python train.py --arch="transformer_decoder" --model="autoregressive pixel model" --dataset="stained colorectal tissue patches (NCT-CRC-HE-100K)" --train_examples=45211 --image_size=20 --horizontal_flip=true --levels_per_channel=6 --vocab_size=217 --width=192 --layers=8 --norm="rmsnorm" --norm_position="pre" --activation="gelu" --mlp_ratio=6 --head_dim=48 --fused_qkv=true --bias="all" --qk_norm=false --parallel_block=false --inner_norm=false --drop_path=0.15 --positions="rope" --tie_embeddings=true --init="torch_default" --residual_init="zero_last" --optimizer="cautious_adamw" --lr=0.0013 --beta1=0.95 --beta2=0.999 --eps=1e-10 --grad_clip=1.0 --steps=9000 --batch_size=128 --epochs=25.5 --lr_schedule="cosine" --final_lr_fraction=0.05 --warmup_steps=450 --weight_decay=0.1
Rows from block 3, named by matrix and row number. Rows with one number belong to one neuron. Each number is 128 + 24 x the weight over its row's rms, rounded and kept within 0 to 255. All counts start at 0. After the name is the row's rms in percent of the matrix's.
# fc1: MLP up (model.blocks.3.mlp.fc1.weight, 1152x192), inputs 78-116
# fc2: MLP down (model.blocks.3.mlp.fc2.weight, 192x1152, transposed), outputs 78-116
fc1.314 131 [142  91 139 105 120 139 118 117 131 191 115 157 181  91 156 125 180 143 116 101 132 144 118 104 151 147  84 135 159 131 122 128 135 141 131 144 145 116 122]
fc1.315 105 [156  98 112 124 133 128 131 139 130 196 143 151 113 123 116 118 132 115 130 140 143 145 149 169 142 143 104  87 139 158 156 150 115 120 147 168 169 138 130]
fc1.316 084 [110 124 137 136 131 167  98  74 129 113 114 143 121 103 109  97  99 154 115 123 119 119 124 145  80 111 144 115 120 122 114 156 112 134 148 116 190  59 128]
fc1.317 071 [103 149 124  74  93 122 160 123 129 164  87 143 130 126 123 134 151 117 135 143 158 167 155 128 136  89 139 129 134  85 111 112 146 170 143 102 125 102 121]
fc1.318 102 [136 144 151  87 107 100 107 117 122 199  77 162 112 106 107 102 177  55  93 128 147 110 129 123  88 159 130 157  80 117 169 146 133 161 149 128 157 116 108]
fc1.319 098 [126 100 124 130 134 146 138 127 118 122 107 149 144  88 131 169 174 127 159 159 154  96 138 129  99 164 143  80 144 111 121 132 110 151 139  85 131  56 121]
fc1.320 112 [ 69 135 136 118 133 152 125 130  89 146 152  93 107 149 149 200 153 100 130 126 105 140 127 128 137 146 134  97 151 128  52 138 124 172 120 150 131 107 148]
fc1.321 105 [136 141 126 123 146 123 120 125 159 123 111 102 144 144 129 157 103 116 104 130 117 127 167 177 119 160 137 106 186 135 141 143 124 130 137 133 109 119 120]
fc1.322 120 [115 126 141 122 146 111 136 135 106 152 101 156 130 142 154 126 139  95 112 135 118 124 182 165 149 165 110 131 115 102 120 144 117 156 155 111 110 129 122]
fc1.323 134 [135 145 134 135 137  87 116 123 127  89  76 109  91 112  61 137 111 109 114 135 133 117 160 178  97 150  83 104 166 114 187 156 159 168 133 128 177 132 113]
fc1.324 096 [120 112 146 141 159 116 111  87 109 115 142 112 132  95 166 140 106  83  81 153 106 116 177 175  97 136 106 146 126 116 109 130 123 119  92 150  89 142 117]
fc1.325 130 [ 79 161 110 143 139 128 134 149 116 181 148 144 138 134 143 161 111 129 127 189 130 112 146 132 151 147 108 137 129 117 134 142 131 142 144 160 137  81 158]
fc1.326 083 [163 116 158  89 144 131 134  87 148 149 103 132 104 138 140 160 133 149 139 103 158  95 176 162 114 148 151 141 121  54 123 139 162 121 136 134 137 164 126]
fc1.327 087 [129 157 165 126 123 153 139  83  97 139 141 114  68  91 131 126  85 120 107 141 134 119 115 116  91 144 124 122 146  75  99 129 153 142 142 146 136  97 127]
fc1.328 102 [134 141 107  99 105 112 152 114 133 137 134 118 127 139  86 145 141  92  97 162 140 142 161 170  79 121 141  66 145 150  97 111 151 153 125 125 173 142 118]
fc1.329 089 [123 115  89 133 116 152  82  98 141 114 158 108 163 135  78 154  96 136  83 123 141 147 147 103 153 107 153 123 103 121 176 149 119 127 125 121 121 117 121]
fc1.330 091 [106 140 119 120 121 160 149 130 142 154 150 147 141 131 112 122  93 104 109 152 122 139 133 125 116 160 151 140 152  62 153 105 137 129 130 123 140 112 151]
fc1.331 066 [124 140 106 100 141 124 142 126 104 164 126 103  64 127 183 166 152 122  94  83 154 153 147 161 109 106 144 118 139 107  86 131 105 120 131 159 118 137 114]
fc1.332 099 [110  91 141 124 139 133  85 137 167 149 159 149 103 124 158  79 113 129 117 108 122 129 120 136 120 168 131 123 166  88  95 115 106  95 147 149 102 142 156]
fc1.333 064 [122 109 132 109  82 170 115 147  94 139  98 127 176  97 121  72 123 140 149 135 147 144 173 177 151  94 127 102 120 114 100 126 132 128 164 142 121 118 126]
fc1.334 092 [176 148  97 130 109 100 122 127 117 127  89 106 113 106 141  94  62 123 162 185 124 134 153 118 117 112 126 127 163 130 125 161 135 118 125  62 137 144 123]
fc1.335 106 [101  91 155 126 138 130 157 129 139 129 101 131 116 130 151 133 111 132  97 140 144 101 161 157 138 146 120 156 170  89 153 127  91 131 141 123 126  97 152]
fc1.336 041 [ 85 118 120 112  83  94 160 147 130  91 121 146 153  97 159 122 143 129 115 138 101 153 168 116 130 138 127 100 123 186 148  91 101 132 123 118 115 129 125]
fc1.337 086 [116 139 144 165 129 116 121  99 116 154 108 145 165 101 127 166  96 132 107 176 146 129 151 109  90 149 112 170 127  84  99 112 106 133 139 143 120 151 115]
fc1.338 115 [126 117 114  82 139 146 153 139 190 156 131 140 149 104 153 192 114 142  74 124 149 141 150 118 127 161 159 121 119  73 163 143 144 130 134 160 106  70 141]
fc1.339 116 [147 147 136 118 133 124 114 121 144 147 109 128 141  86  95 124  91  84  83 142 122 120 145 188 145 166  84 134 138 116 177 165 167 160 117 159 130 149 103]
fc1.340 104 [159  98  95  57 109 119 157 118 144 134 116 109 111 119 106 132 133  68 118 166 150 139 102 191  77 147 143  87 167 141  86 104 118 152 112 116 160 127 118]
fc1.341 054 [120 143 114 113 104 119  74 142 155  92 145 120 139 117 119 187  72 105 119 131 128  89 145 137  98 133 125 152  91 103 157 147 160 130 117 184 164 165 131]
fc1.342 091 [ 95 120  91 120 147 132 139 147 111 109 103 138 169 109  99 229  96 170  85 150 128 122 142 127 158 147 124 112 136 133 121 155 144 128  96 164 118 117 133]
fc1.343 110 [136  99 140 103 158 154 116  83 126 120 133 120 154  70  80  95 126 115  84 145 113 131 110 182 150 128 100 111 136 114 136 129 158 126 114  93 126 128 141]
fc1.344 130 [118 107 115 124 128 128 113 159 126 116 152 148 152 121 130 196 128 169 129  93 121 139 123 116 119  87 137 136 157 111  92 129 126 141 132 195 113  86 164]
fc1.345 077 [133 116 115 130 152 144 153 110 124 123 134 130 160 114 162 200  99  96 159  86 108 119 157 123 118 144  79  45 110 160 171 146 101 131  90 100 109 143 122]
fc1.346 105 [138 131  88 156 121 132 137 163 172 171 146 197 149 146 107  98  77 127 138 137 123 102 135 117 141 108 141 143 130 122 121 149 108 101 147 116 155 115 115]
fc1.347 077 [153 120 119 109 158 165 134 143 145 181 154 109  83 160 117 102 161 139  86 116 117 111 146 174 106 149 173 113 133 143 110 130 123 153 145 135 146 116 165]
fc1.348 081 [109 133 134 102 130 137 117 102 138 133  81 123 152  79 139 160 148 127  65 125 137 131 151 139 145 139  99  81 129 124 109 122 154 156  97  98 125 139 119]
fc1.349 089 [160 118 120  90 108 146 119  92 140  93 127 146 130 103 191 125 145 128  60 100 131 112 135 140 157 133 154 108 140  95 143 146 130 129 122 150 109 142 134]
fc1.350 095 [149  97 164 114 160 160 116 113 161 145 103 165 100 113 141 127  95  82  91 128 157 102 148 192 109 133 162 137 144 121 159 142 136 155 131 160 138 127 165]
fc1.351 093 [155  89  92 130 134 110  97 122 138 159 147 113 136 137 120 111  99 170 139 110 119 124 121 152 140 142 138  60 122 160 108 143 138 107  99 130 180 118 148]
fc1.352 114 [120 105 100 128 147 103 119 131 152  76 111 132 123 119 142 152 139 114 109 142 116 140 124 125 132 133 112  95 176 148 144 156 131 148 119 142 150 142 132]
fc1.353 112 [135 146 118 155 153  97 106  97 125 108 114 115 136 101  96 106 103  85 157 144 150 105 125 115 100 164  94  93 137 139  85 146 150 139 109  44 164 122 140]
fc1.354 124 [165 145 137  98 123  90 103  96 129 101 103 113 130  71  91 111 106 130 130 135 144 146 138 174  80 124  88  91 149 136 101 137 138 118 159 150 170 140 138]
fc1.355 058 [162 112 127 148 102 156 121 156 110 120 130 156 125 103 129 168 171 157 116 132 139 134 170 161 147 122 150 159 155 120 119 106 122 139 120 166 153 102 121]
fc1.356 100 [132 111 152 123 131 116  58 106 127 115 134 153 156 150 118 115 106  63 109 156 126 130 143 133  86 148  98  86 151 109  86 115 123 164 119 133 122 124 133]
fc1.357 095 [161 112 122 149 132 125  89 137 137 128 147 127 146 127 116 162 177 105 145 136  98 136 122 137 100 146  81 143 169 126  96 126 145 147 155 152 157 135 146]
fc1.358 099 [133 139 152 130 115 124 130 138 131 120 126 146 113  97 130 144 104 127  70 122 138 138 134 105 102 123 119 116 144 130 138 117 104 160 102  78 177 151 173]
fc1.359 119 [129 137 128 112 116 115 119 152 108 109  94  99 141 124 137 126 118 171  88 150 128 123 102  96 169 138 118 142 124 170 133 143 141 135  91  69 108  93 139]
fc1.360 109 [127 100  84 139 159 157 125 130 153 144 128 132 155 134 102 169 130 118 111 163 101 121 181 167 148 141 137 130 164 133 158 142 158 105 112 187 135 146 133]
fc1.361 094 [146  84 139 139 119 120 145 127 132 152 159 185 134 118 171 121  86 107 113 193 135 114 153 153 117 115 172 161 173  99  78 145 153 107 108 134 132 106 146]
fc1.362 112 [128 103 154 156 105 152 150 110 139 109 123 124 177 125 146  84 170 136 119 138 128 123 177 147 144 119 113 101 131 153 154 135 133 138 105  76 115  91 129]
fc1.363 114 [126 113  74 155 136 129 134 169 158 119  98 200 156 125  89 146 116  84  70 130 125 118 167 140 120 150 103 141 130 142 163 157 174 150 144 137 134 134 132]
fc1.364 119 [148 132 141 167 130 130 134 145 119 116 132 127 161 126  59 111 134 131 168 203 125 119 142 137 121 129 126 148 141 159 128 145 133 131 128 134 180 107 155]
fc1.365 092 [129 147 121 122 136 123 131 117 141 129 132 125 138 108 155 137 134 132 116 115 133 113 165 139 134 132 147 117 186  97 130 103 164 148 123 113 172 112 130]
fc1.366 116 [120  92 103 135 125 147 169 115 117 102  95 129 125 131 138 110 103 154  81 137 130 136 105 122 133 116 123  96 142 117 121 123 126 105 100  52 164 126 142]
fc1.367 104 [ 95 133 113 135 140 111 118 120 111 163 122 126 140 138 125 121 152  84  69 125 132 116 188 197  86 110 141 147 122 142  80 156 143 156 147 125  87  68 129]
fc1.368 117 [143 137 163 106 108 130 124  93  92 106  87  99 143  99  69 164 168 172 123 126 124 151 108 154 148 135  69  87 125 161 160 133 134 171  99 169 158 144 132]
fc1.369 094 [102 117  96 157 136 126 155 129 159 143 124 101 121 162 105 142 108 140 133 182 130 155 108 156 132 149 133 148 151 128  99 104 110 123  92 104 105  55 140]
fc1.370 081 [126 105 131 153 138 139  71 113 139 129 121 132 144 107  95 132 139  95 120 162 110 111 126 183 125 157 114 100 156 131  67 163 153 172 132 143 113 106 131]
fc1.371 094 [157 132  72 161 115 137 137 133 144 120 103 138 130 111 148 160 101 158  83 144 123 167 106 129 119 111 149 127 198 118 109 103 132 154 134  82 124  95 137]
fc1.372 113 [170 141 145 111 124 156  55 107 147 146 150  89 158 164 116 228 138 133 108 119 133 131 133 127 137 175 141 128 156 102 147 118 145 158 158  75 171 114 142]
fc1.373 089 [102 142 113 134 116 120 110  99 141 148  77 149 176 114 105 160 143  93 133 119 129 145 149 126 129 114  95 115 151 203  86 118 136 150 159 138 123 124 145]
fc1.374 093 [149 132  70 117 132 110 106 119 137 120 126 126 156 163 149 158 127 157 120 105 139 134 116 115 127 136 135 126 181 139 106 139 127 118 108 147 174 134 153]
fc1.375 082 [147 138 146  61 154 151  89 120 174 137 136 126 150 108 131  91 133 128 148 157 131 105 146 131 138 102 153 132 146 103  90 122 116 156 141 125 123 137 128]
fc1.376 082 [116 160 153 132 123 136 130 142  99 103  95 157 130  92  95 181 111  94  97 174 128  94 115 143 155 144 100  78 128 102 149 117 123 146 102 108 150  85 145]
fc1.377 082 [155  85 117 117 121 166 109 132 117 130 115 141 168 136 139 131 134 153 154  94 126 117 141 146 109 115 124 122 147 132  97 157 164 100 105 167 138 142 127]
fc1.378 101 [117 130 117 152 153 137 145 143 135 130 114 168 148 129 111 208  71 111  97 157 139 142 155 132 143 114 104 105 161  98 137 137 183 162 142 147 118 110 103]
fc1.379 075 [144 140 103 136 142 137 136 112 127 145 114 121 105 140  96 141 156 145 134 112 119  96 117 180 136 140 134 187 116 145  77 128 133 124 145 117 166 140 161]
fc1.380 054 [145 128 129 108  93 145  97 137 152 143 130 150 135  97 104 112 161 158 122 136 118 155 112 120 160 125 105 101 119 116 135 130 138 152 107 124 133 112 109]
fc1.381 134 [ 91 126 122 142 138  99 130 128 126 141 123 159 189 152  86 119 103  93 100 134 143  94 132 187  94 151 137 125 163 140  75 149 127 143 120 112 122 103 138]
fc1.382 104 [109 106 181 115 134 153 127 106 122 146 137 151 165  78 103 163 133  92  88 126 167 112 153 149 113 127 116 107 150 113 117 134 140 147 106 145 139 133 137]
fc1.383 110 [128 154 110 124 137 110 112 112 151 124 138 126 101  98 100 157 127  97 101 145 107 104 176 116 142 148 127 165 154  78 167 155 139 163 114 133 117 124 112]
fc1.384 110 [143 112 153  87 149 141  88  93 132  95 118 142 117 112 131 112 140 109  91 112 137 124 161 157 115 122 143  88 104  81  74 147 124 137 112 153 133 160 120]
fc1.385 118 [130 100 147 131 136 152  97 153 141 121 118 148 190 132 124 167  95 156 133  86 116 141 135 126 146 100 101 167 163 110 139 112 141 138 122 148 125 126 145]
fc1.386 092 [141  90 157 116  92 145  96  78 145 138 103 150 138 106 116  78 132 127  71 123 165 141 126 138 137 156 127 135 114 103 164 153 146 133 121  90 136 145 111]
fc1.387 090 [127  92 138 104 156 120 105 152 153 162 106 162 114 117  87 148 144 154 113 122 137  99 131 187 107  97 154 107 149 112 106 154 152 151 103 139 153 127 137]
fc1.388 113 [155 121 150 108 129 105 108 149 136 112 164 140 139 107 144 117 111 101  99 125 112 150 121 132 101 147 109 136 164 134 120 121 120 150 116 143 133 142 135]
fc1.389 097 [157 123 131 121 136 121  87 132  82 130 105 147 167 121 162 126 145 115 133 111 130 132  73 142 133 158 100 116 142  83 111 119 101 145 111 131 128 131 132]
fc1.390 111 [142 106 124 115 109 139 125 108 141 147 112 137 181  99 148 187 167 123  86 100 148 132 132 182 129 155 108 119 136  56 127 126 159 142 104 127 142 144 136]
fc1.391 092 [135  91 103  90 127 122 149 151 130 108 104 145 109 148 128 131 127 124  86 129 134 110 149 153 142 154 105 149 208 170 135 169 110 155 116 123 102 122 133]
fc1.392 078 [158  66 119 106 147 130  97 138 155 132  95 150 172 106  59 132 156 103 117 145 137 147 151 165 121 137 103 123 146 124 118 122 146 109 117  90 167 124 132]
fc1.393 093 [114 151 128 131 139 129 121 110  85 132 125 114 117 113 157 160 117  93 149 190 148  98  86 151 111 169 109  90 123 146 111 151 107 124 126 128 160  69 129]
fc2.314 124 [125 130 125 120 126 107 145 126  99 126 130  98 121 142 122 156 119 183 114 112 125 157  70 175  91 148 166 149 132 150 132 132 137 146 100 146 106 104 108]
fc2.315 112 [142 151 141 147 129 139 109 112 137  81 110 124 172 167 133  95 145 133 144 148 122 120 123 113 156 123 128 126 156 119  83 127  96 136 137 126 106 137 147]
fc2.316 076 [ 73 119 136 140 129 140 159 155 137 122 113 100 125 144 149 131 125 129 119 159 121 104 137 101 103 113 126 133 109 109 105 127  99  95 122  97 136 100 144]
fc2.317 064 [124 107 177 141 120 142 149 106 140 123 142 117 160 130 120 134 118 159 129 137 124 160 149  75 125 142 139 120 127  99  91 123 144  90 132 115 176 139 122]
fc2.318 080 [135 132 184 144 129 107 122 126 124  84 157 110  71 107 133 134  84 169 186 137 119 126 176 156 125 116  88 145  95 164 115 143 132 138 108 142 157 167 111]
fc2.319 084 [114  64 117 117 132 117 124 157 120 116 121 105 173 146 169 170 116 125 115  90 140 124 133 155 133  97 158 183 172 151 102 153  85 113 118 139 111  87 137]
fc2.320 091 [110 126 148 140 125 124 144 137 136 109 149 134 105 140 119  73  80 105  59 142  98 132  80 187 119 115 116 138 129 146 140 117 134 145 122 110 133 117 113]
fc2.321 110 [157 151 150 127 111  62 119 128 106  96 123 114  67 140 171 105 116 126 173 146 148 140  90 131 101 138 119 141 121 125  84 125 107  95 133 151 137 144 121]
fc2.322 138 [165  94 122 129 121 113 135 112 123 158  72 109 109 171 173 120 127 126  92 162 152 129 148 101 152 163 114 127  96 152 124 148 163 141 134 118 123 116 127]
fc2.323 122 [138 153 113 109 104  91 100 132 124 124 109 135 150 100 156 110 159 137 104 138 135 151  89 120 109 111 157 105 148  73 169 128 117 113 109 115 183 132 125]
fc2.324 065 [111 142 125 132 144 135 101 129 117 147 163  87 126 106 179 128 108 138 115 136 116 139 162  61 102 139 114 118 162 149 120 135 126 126 134  93 108 151 113]
fc2.325 140 [167 111 153 146 110 111 155 133 139 143  87 112 169 128 114 108 125 125 115  72 140 142 116 169 125 118 129 147 130 111 166 149 138 133  96 142 130 210 128]
fc2.326 069 [130 151 126 137 140 119 109 147 110 136 135 120 155 110 102 144 123 145 156 115 113 118 108  54 137 150 118  83  87 146 165 159 122 118 167  99 130 103 127]
fc2.327 071 [134 126 113 153 147 129 131 119 120 101 101 112 164 137 104  79 121 113 132 141 119 127 164 135  91  92  90  70 105 153 131 143 105 141 125  94 157 118 129]
fc2.328 108 [120 137 163  86  83 145 135  87 167 147 161 146 146 142 135 123 151 158 142 130 129 160  89 127 126 184 142 140 143 119 103  97 122 118 122 108 158  73  87]
fc2.329 088 [125 143  67 132 132 127 138 119 131 177  94 145  99 127 121 118 175 126 104 134 132 146 127 131 145 123  86 159 145 102  75 145 131 176 145 160 109 217 151]
fc2.330 075 [103 126 123 104 143 119 102 124 122 153 121  85  93 169  95  99 153 136  94 135 132 149  84 113  98 107 132 104 104 140 133 152 112 107 134 100 139  97 168]
fc2.331 047 [109 150 135  99 149 157 154 125 156 150 188 132 232 125 119 117  97 104 110 142 138 137  93 150 134 138 104 122 124 139 202 140 132 164 127 140 116  81 144]
fc2.332 088 [112 133  91 136 116 140 103  94 120 128  90 149 144  97 109  90 125  93 125 137 134 117 141 147 129 153 102 110 129  97 120 125 148 118 120  86 146 117 150]
fc2.333 040 [126 155  82 141 123 137 152 108 147 145 141 101  62 152 114 151 166 151 156 125 137 136 118 136 140 170 161 157 102 170 143 136 119  99 133 143  83 120 111]
fc2.334 077 [120 132 136 134  97 120 122 120 147 175  87  97  52 131 107 214 164 115  71 146 147 123  96 145  93 138 157 132 135  82 134 140 157 128 107  92 188 130 126]
fc2.335 102 [139  89 162 148 110 123 133 148 121 105  88 172 160 162  96 170 140 145  93 154 139 115 170 149 126 123 151 140 110 146  77 130 124 105 125 146 129 112 123]
fc2.336 014 [129 108 152 159 103 136 116 138 150 136  86  53 116 146 135 125 188 123 104 127 126 164 168  99 131 145 158 179 143  92 105 132 137 105 116 137 123 116 148]
fc2.337 052 [132 146 163 149 133 115 163  74 130 151 121 104 127 111 103 115 149  83 165 111 127 120 176 117 126 140  99 133 128 146 138 138 118 124 129  97 118 150 114]
fc2.338 112 [103 102 124 149 107 145 152 132 116 118 102 127 138 139 162 181 165 113 177 146 136 125 134 142 121 116 154 177  99 100 157 115  92 128 117 156 139 132 142]
fc2.339 115 [123 154 131 133 125 113 118  74  91 112 150 140 134  92 135 164 162 128 138 111 114 166 106 180 101 114  74 100 123 124 135 119 152 167 129 121 172 121 110]
fc2.340 086 [121 106 136  64 127 150 101  73 113 105 165 116 150 111 113 130 112 116 141 143 127 135  99 163  96 123  98 118 108 151  88 106 130 155 107 117 179 127 140]
fc2.341 033 [120 107 105 126 134 125 119 117 119 150 124 110  90 114 118  61 173 162 137 142 139 137  77 130 127 108 114 122 134 198 101 163  92 163 117 106  96  92 148]
fc2.342 094 [173 102 138 114 130  89 129 142 122 159 134 104 121 134 172 149 139 108 175 166 129 153 147 102 123 127 113  87 167 152 142 108 150 138 129 150 134 160 115]
fc2.343 127 [ 93 152  72 123 130 169 151 110 136 142 155 140 137 106 125 173 129 140  73 162 119 115 126 142 127 133 154  94 131  36 112 129 141 158 131 130 104 155 130]
fc2.344 146 [142 103 164 136 135 139 120 116 139 120  91 130  93 103 111  73 168 155  94 133 130 142  98 109  99 163 128 114 155  68  99 139 138 110 118  87 136 140 134]
fc2.345 062 [127 104  99 151 116 125  94 137  95 141 139 124 122 143 129  87 109 107  97  87 122 132 133 148 150 130  92 156 175 195 102 140  94  71 117 140 108 114 124]
fc2.346 130 [131 108 184 153 120 135 103  70 102 133 145 132 137 144 101 133 151 132  99 100 129 112 111 144 110 147 129 110 124 129  89 124 136 132 129 135  60 113 100]
fc2.347 041 [101 153 121 142 124  88 153 125 144 117 167 144 122 130 144 150 108 166 163  72 116 128 120  87 110 126 148 157 128 141 127 131 121 141 137 170  99 129 108]
fc2.348 062 [104 134 156  98 128 111 110 135 137 160 140 173 187  87 128 141 126 135  81 118 131 128 104 142 130 109 125 152  77 126 189 144 129 145 127 133 200 136 137]
fc2.349 076 [140 151  78 182 143 155 130 113 142 135 126 177 130  76 156 113 134 164 113 157 133 132 104 113  93 133 142 129 109  92  53 129  91 103 165 136  90 111 151]
fc2.350 091 [103 140 124 128 143 140 117 133 152 131 138 136  74 166 119 154 129 130 111 142 137 130 154 132 113  88 154  95  99 160 188 128 141  99 123 100 138 115 126]
fc2.351 072 [168 103 138 137 143 132 148  98 115 147  72 187 146 124 135 147 158 135  78 156 147 123 116 171 125 127 108 154  87 176 131 103 170 161 110 121 122 107 116]
fc2.352 083 [107 149 165  75 125  92 138 195 121  96 161  91 132 146 120 148 111 148 142 160 113 113 123 134 114  88  77 121 160 113 126  98 122 122 145 163 127 144 127]
fc2.353 086 [144  92 141 130 130 155 132 113 157 142  78 152 164 139 120 117 141 151  96 131 146 111 132 163 146 143 155 134 127 101 133 156 134 143  90 208 117 147 144]
fc2.354 154 [132 143 166 157 135 120 110 137 133 141 125 160 129 128 125  85  92  83 120 132 127  80 146 131 135 110 147  67  91 120 109 143 143 161 124 122  80  99 132]
fc2.355 034 [115 138 111 119 113 132 114  83 138 175 140 118 148 122 113 145  89 133 119 171 125 152 113 126 130 116 133 126 127 148 132 109 124 150 133 138 110 135 117]
fc2.356 108 [183 145 168 167 125 109 139 127 118  82 128 129 137 137 118 140 119 145 143 164 125 140 120 113 125 139 120 120 109 110 133 109 102 155 101  97 111 153 110]
fc2.357 070 [ 99 124 125 122 127 146  69 146 150 154 188 115 158 113 118 145 149 120  69  94 112 110 121 172 138  86 125 143 106 167 150 111 113 130 153 152 189 102 147]
fc2.358 100 [133 121 166 141 139 127 140 143 139 137  73  99 175 114 153 100 114 135 137 131 118 151 164 110 144 148 128 130  75 164 119 155 138 134 119  93 136 107 125]
fc2.359 123 [125 126 136 122 130 128 100 148 145 142 155 171 219 104 122  78 118 129 192 131 147 106 110 164 124 147 128  90 127 148 153 126 155 150 114 136 121 125 128]
fc2.360 099 [166 117 117 102 135 122 139 127 140 117 169 139 199 143 177 110 108 131 137 164 118 141 177 163 123 109 150 120  97 177 152 105 151 144 147 176 114 168 118]
fc2.361 095 [132 104 132 120 132 115 134 152 108 117 146 105 110  97 162 111 108 125 139  91 124 127 131 133 125 132 145 112 130 160 166 154 157 126 142 100 133 163 106]
fc2.362 128 [ 75 148 154 150 143 113  98  95 124 122 131 115 158  84 148 178 106 138 102 123 127 104 119 107 134 111 121  45  97 147 121 113 118 173 119 118  55 131  99]
fc2.363 115 [106 104 111  81 152 153 103 114 124 154 117 116 128  77 129  49 147 113 112 114 131 142 103 128 109 120 122 117 113 159 111 114 124 139 170  96 141 126 117]
fc2.364 140 [105 161  96 168 125 139 135 123 137 138 133 181 142 148 151 145 109 148  78 152 140 136 122 127 135 111 177 122 138 125 102 137 110 162  74 132 101 117 123]
fc2.365 062 [136 122 163 159 127 132 169 133 125 172  75 100  71 139 177 115 129 128 118 145 140 126 140 170 115 141 137 162 130  74 102 138 106 157 128 104 163  84 167]
fc2.366 109 [124 113 133 143 128 141 142 149 117 161  62 134  93 147 111  66 140 160 101 120 110 109 113  79 185 152 108 133 111 177 140 120 130 107 129  79 122 146 123]
fc2.367 086 [121  83 128 161 111 100 156 152 117 126  99 140 130 112 151 103 119 144 128 119 126 136 104  99 135 110  73 175 154 125 167 128 119 122 125 128 119 137 153]
fc2.368 121 [133 127 141 165 126 150 124 125 137 148 122 179 139 119 175  98  80  48 173 143 124 112 187 137 159 104 125 101 156 179 151 116 146 143 108 130 123 111 106]
fc2.369 076 [150  77 102 140 120 108 171 140  79 112  86 180 171 124 128 114 148 107 152  85 146 133 114 121 103 129 106 127 130 125  61 124 135 127 114 151 172 154 125]
fc2.370 068 [141  80 118 126 126 131  98 136 118 147  85 114 165 132 135 149 132  80 101 140 129 113 166 215 108 128  97 107 180  97 104 115 149 157 116 111 144 116 161]
fc2.371 079 [113 146 169 149 142 135 106 127 117 123 120 114 126 108 127 114 129 128 116 109 114 123 205  88 113 112  78 122  37 137 121 131 134 124 125 101 125 139 110]
fc2.372 100 [148 140 104 137 145 129 189 147 158  82 124  89 125 142 134 105  86 112 141 134 127 137 131 111 129 166 123 154 156 126 152 120 137 128 107  40 109 140 126]
fc2.373 071 [ 83 138 117 116 121 138 145 111 140 154 168 168 114 129 152 124 103 109 118  96 129 120 110 109 153 128 139 162 142 159 155 140 122 125 104  93 119  54 117]
fc2.374 092 [101 116 123 114 119  85 124 209 119 143  85 161  88 142 157 172 173 148 110 110 152 125 167 142 136 144 128 102  88 173  69 132 122 105 146 104  75  84 100]
fc2.375 076 [146 178 141 147 111 117 155 145 110 115 146 115 114 127 120 151  93 162 142 116 105 141  96 111 121 111  83 121 127 173 198 116 123 126 154 139 156 131 147]
fc2.376 061 [146 112 125 110 125 142 145  95 127 127 111 109 134 103 153 152 126 126 122 100 139 132 146 134 106 126 130 148 153 143 110 101 141 148 136 135 140 142 102]
fc2.377 067 [160 128  81  98 139 148 158 139 112 153 127 128 154 148 148 141  94 138 157 138 140 144 149 122 168 139  90 164 122 154 186 132  99 136 125 187  58 160 123]
fc2.378 102 [135 159 159 135 136 109 109 139 132 100 101 123 133 109 154 121 159 150 160 136 160 134 122  92 135 190 117 164 129 163 146 134  96 176 107 139 125 180 109]
fc2.379 054 [122  99 167 106 130 123 134 133 141 136 165 161 115  91 140 132 109 107 102 122 150 137  88  51 110 128 135  78 148 153 176 124 136 115 130 119 110 123 122]
fc2.380 027 [128 129 122 110 142 136 131 154 117 107 126 122 142 132 176 137 156 109 127  73 125 148 147 111 109 152 142 158 177 115 106 126 114  81 100 104 142 131 130]
fc2.381 132 [121 123  83 125 151  90  97 152 110 117 104 143 126 147 112  95 100 103  95 116 131 118 120 131  90 117  96 103  81 156  81 113 124  84 125  90 152 147 133]
fc2.382 127 [155 149 125 140 148 134 145 153 125 118 120 140  90 146 123 148 189 136 113 101 134 117 171  97 109 158 125 117 116 107 177 124  96 119 164 122  97 165 149]
fc2.383 120 [152 122 163  95 144 128 160 132 173 101 139 115 114  95  97 126 132 104 136  99 128 133 133 133 106 113 118  75  92 146  91 118 105 137 156  86 146  69 125]
fc2.384 095 [ 83 163 140 139 133 133 136 103 135 148 148 125 136 115 153  97 151 111 122 108 136 111 101 128 104 142 154 102 126  73 137 138  88 171 137  82 142 118 148]
fc2.385 156 [134 123 119 146 114 120 113 123 104 124 131 110 110 101 113 126 162 112 111 141 140 108 105 108 102 159 113  52 131 123 159 141 131 105 105  58 139 144 108]
fc2.386 087 [153 117  99 117 122 130 171 132 155 129 171 126  65 111 143 124 155 135  99 133 138 156 100 103 125 154 164  89 102 151 164 129 117 117 118 137 153 202 111]
fc2.387 074 [135  94 120 130 123 125 109 123  93 101  71 130 154  77 122 150  95 135 102 124 137 102 134 182 121  99 105 105 189 123 104 135 136 177 107 105 165 104 163]
fc2.388 121 [132 156 108 130 153 109 158 179 126 107 134 117 145 160 150 119 131 122 126 108 135 100 126 103  98 121 114 182  75 159 102 147 100 119 133 104 104 137 143]
fc2.389 091 [181 120 121 121 119 141 121 116 120 127 138 141 149 112 122 133 128 167 156 135 125 134 117 129 126 121 118  91 141 107 150 102 143 113 110 141 143 173 183]
fc2.390 104 [129 115  88 134 132 133 155 124 119 148 103  90 195  89 129 119 149 111 132 153 145 125 126 187 110 117  95 139 119 112 116 147 139 105  97 114 179 170 146]
fc2.391 074 [137 127 146 140 117 101 136 132 125  92 141 112 162  65 123 144  75 114 109 116 138 138 114 100 129 107 115  89 124  98 118 128 153 141 105 137 133 149 100]
fc2.392 063 [144  72 142 119 117 147 117 102 117 169  73 102 181  87 101 145 134 103 119 132 138 115 166 179 124 140  63 110 135 111 110 118 141 140 121 100 173 132 149]
fc2.393 074 [125 142 149 141 125 119 160 106 125 113 155 122  81  92  73 182 141  84 162 135 124 128 136  65 137 114 120 113 129 110 161 139 143 130 152 124 139  92 113]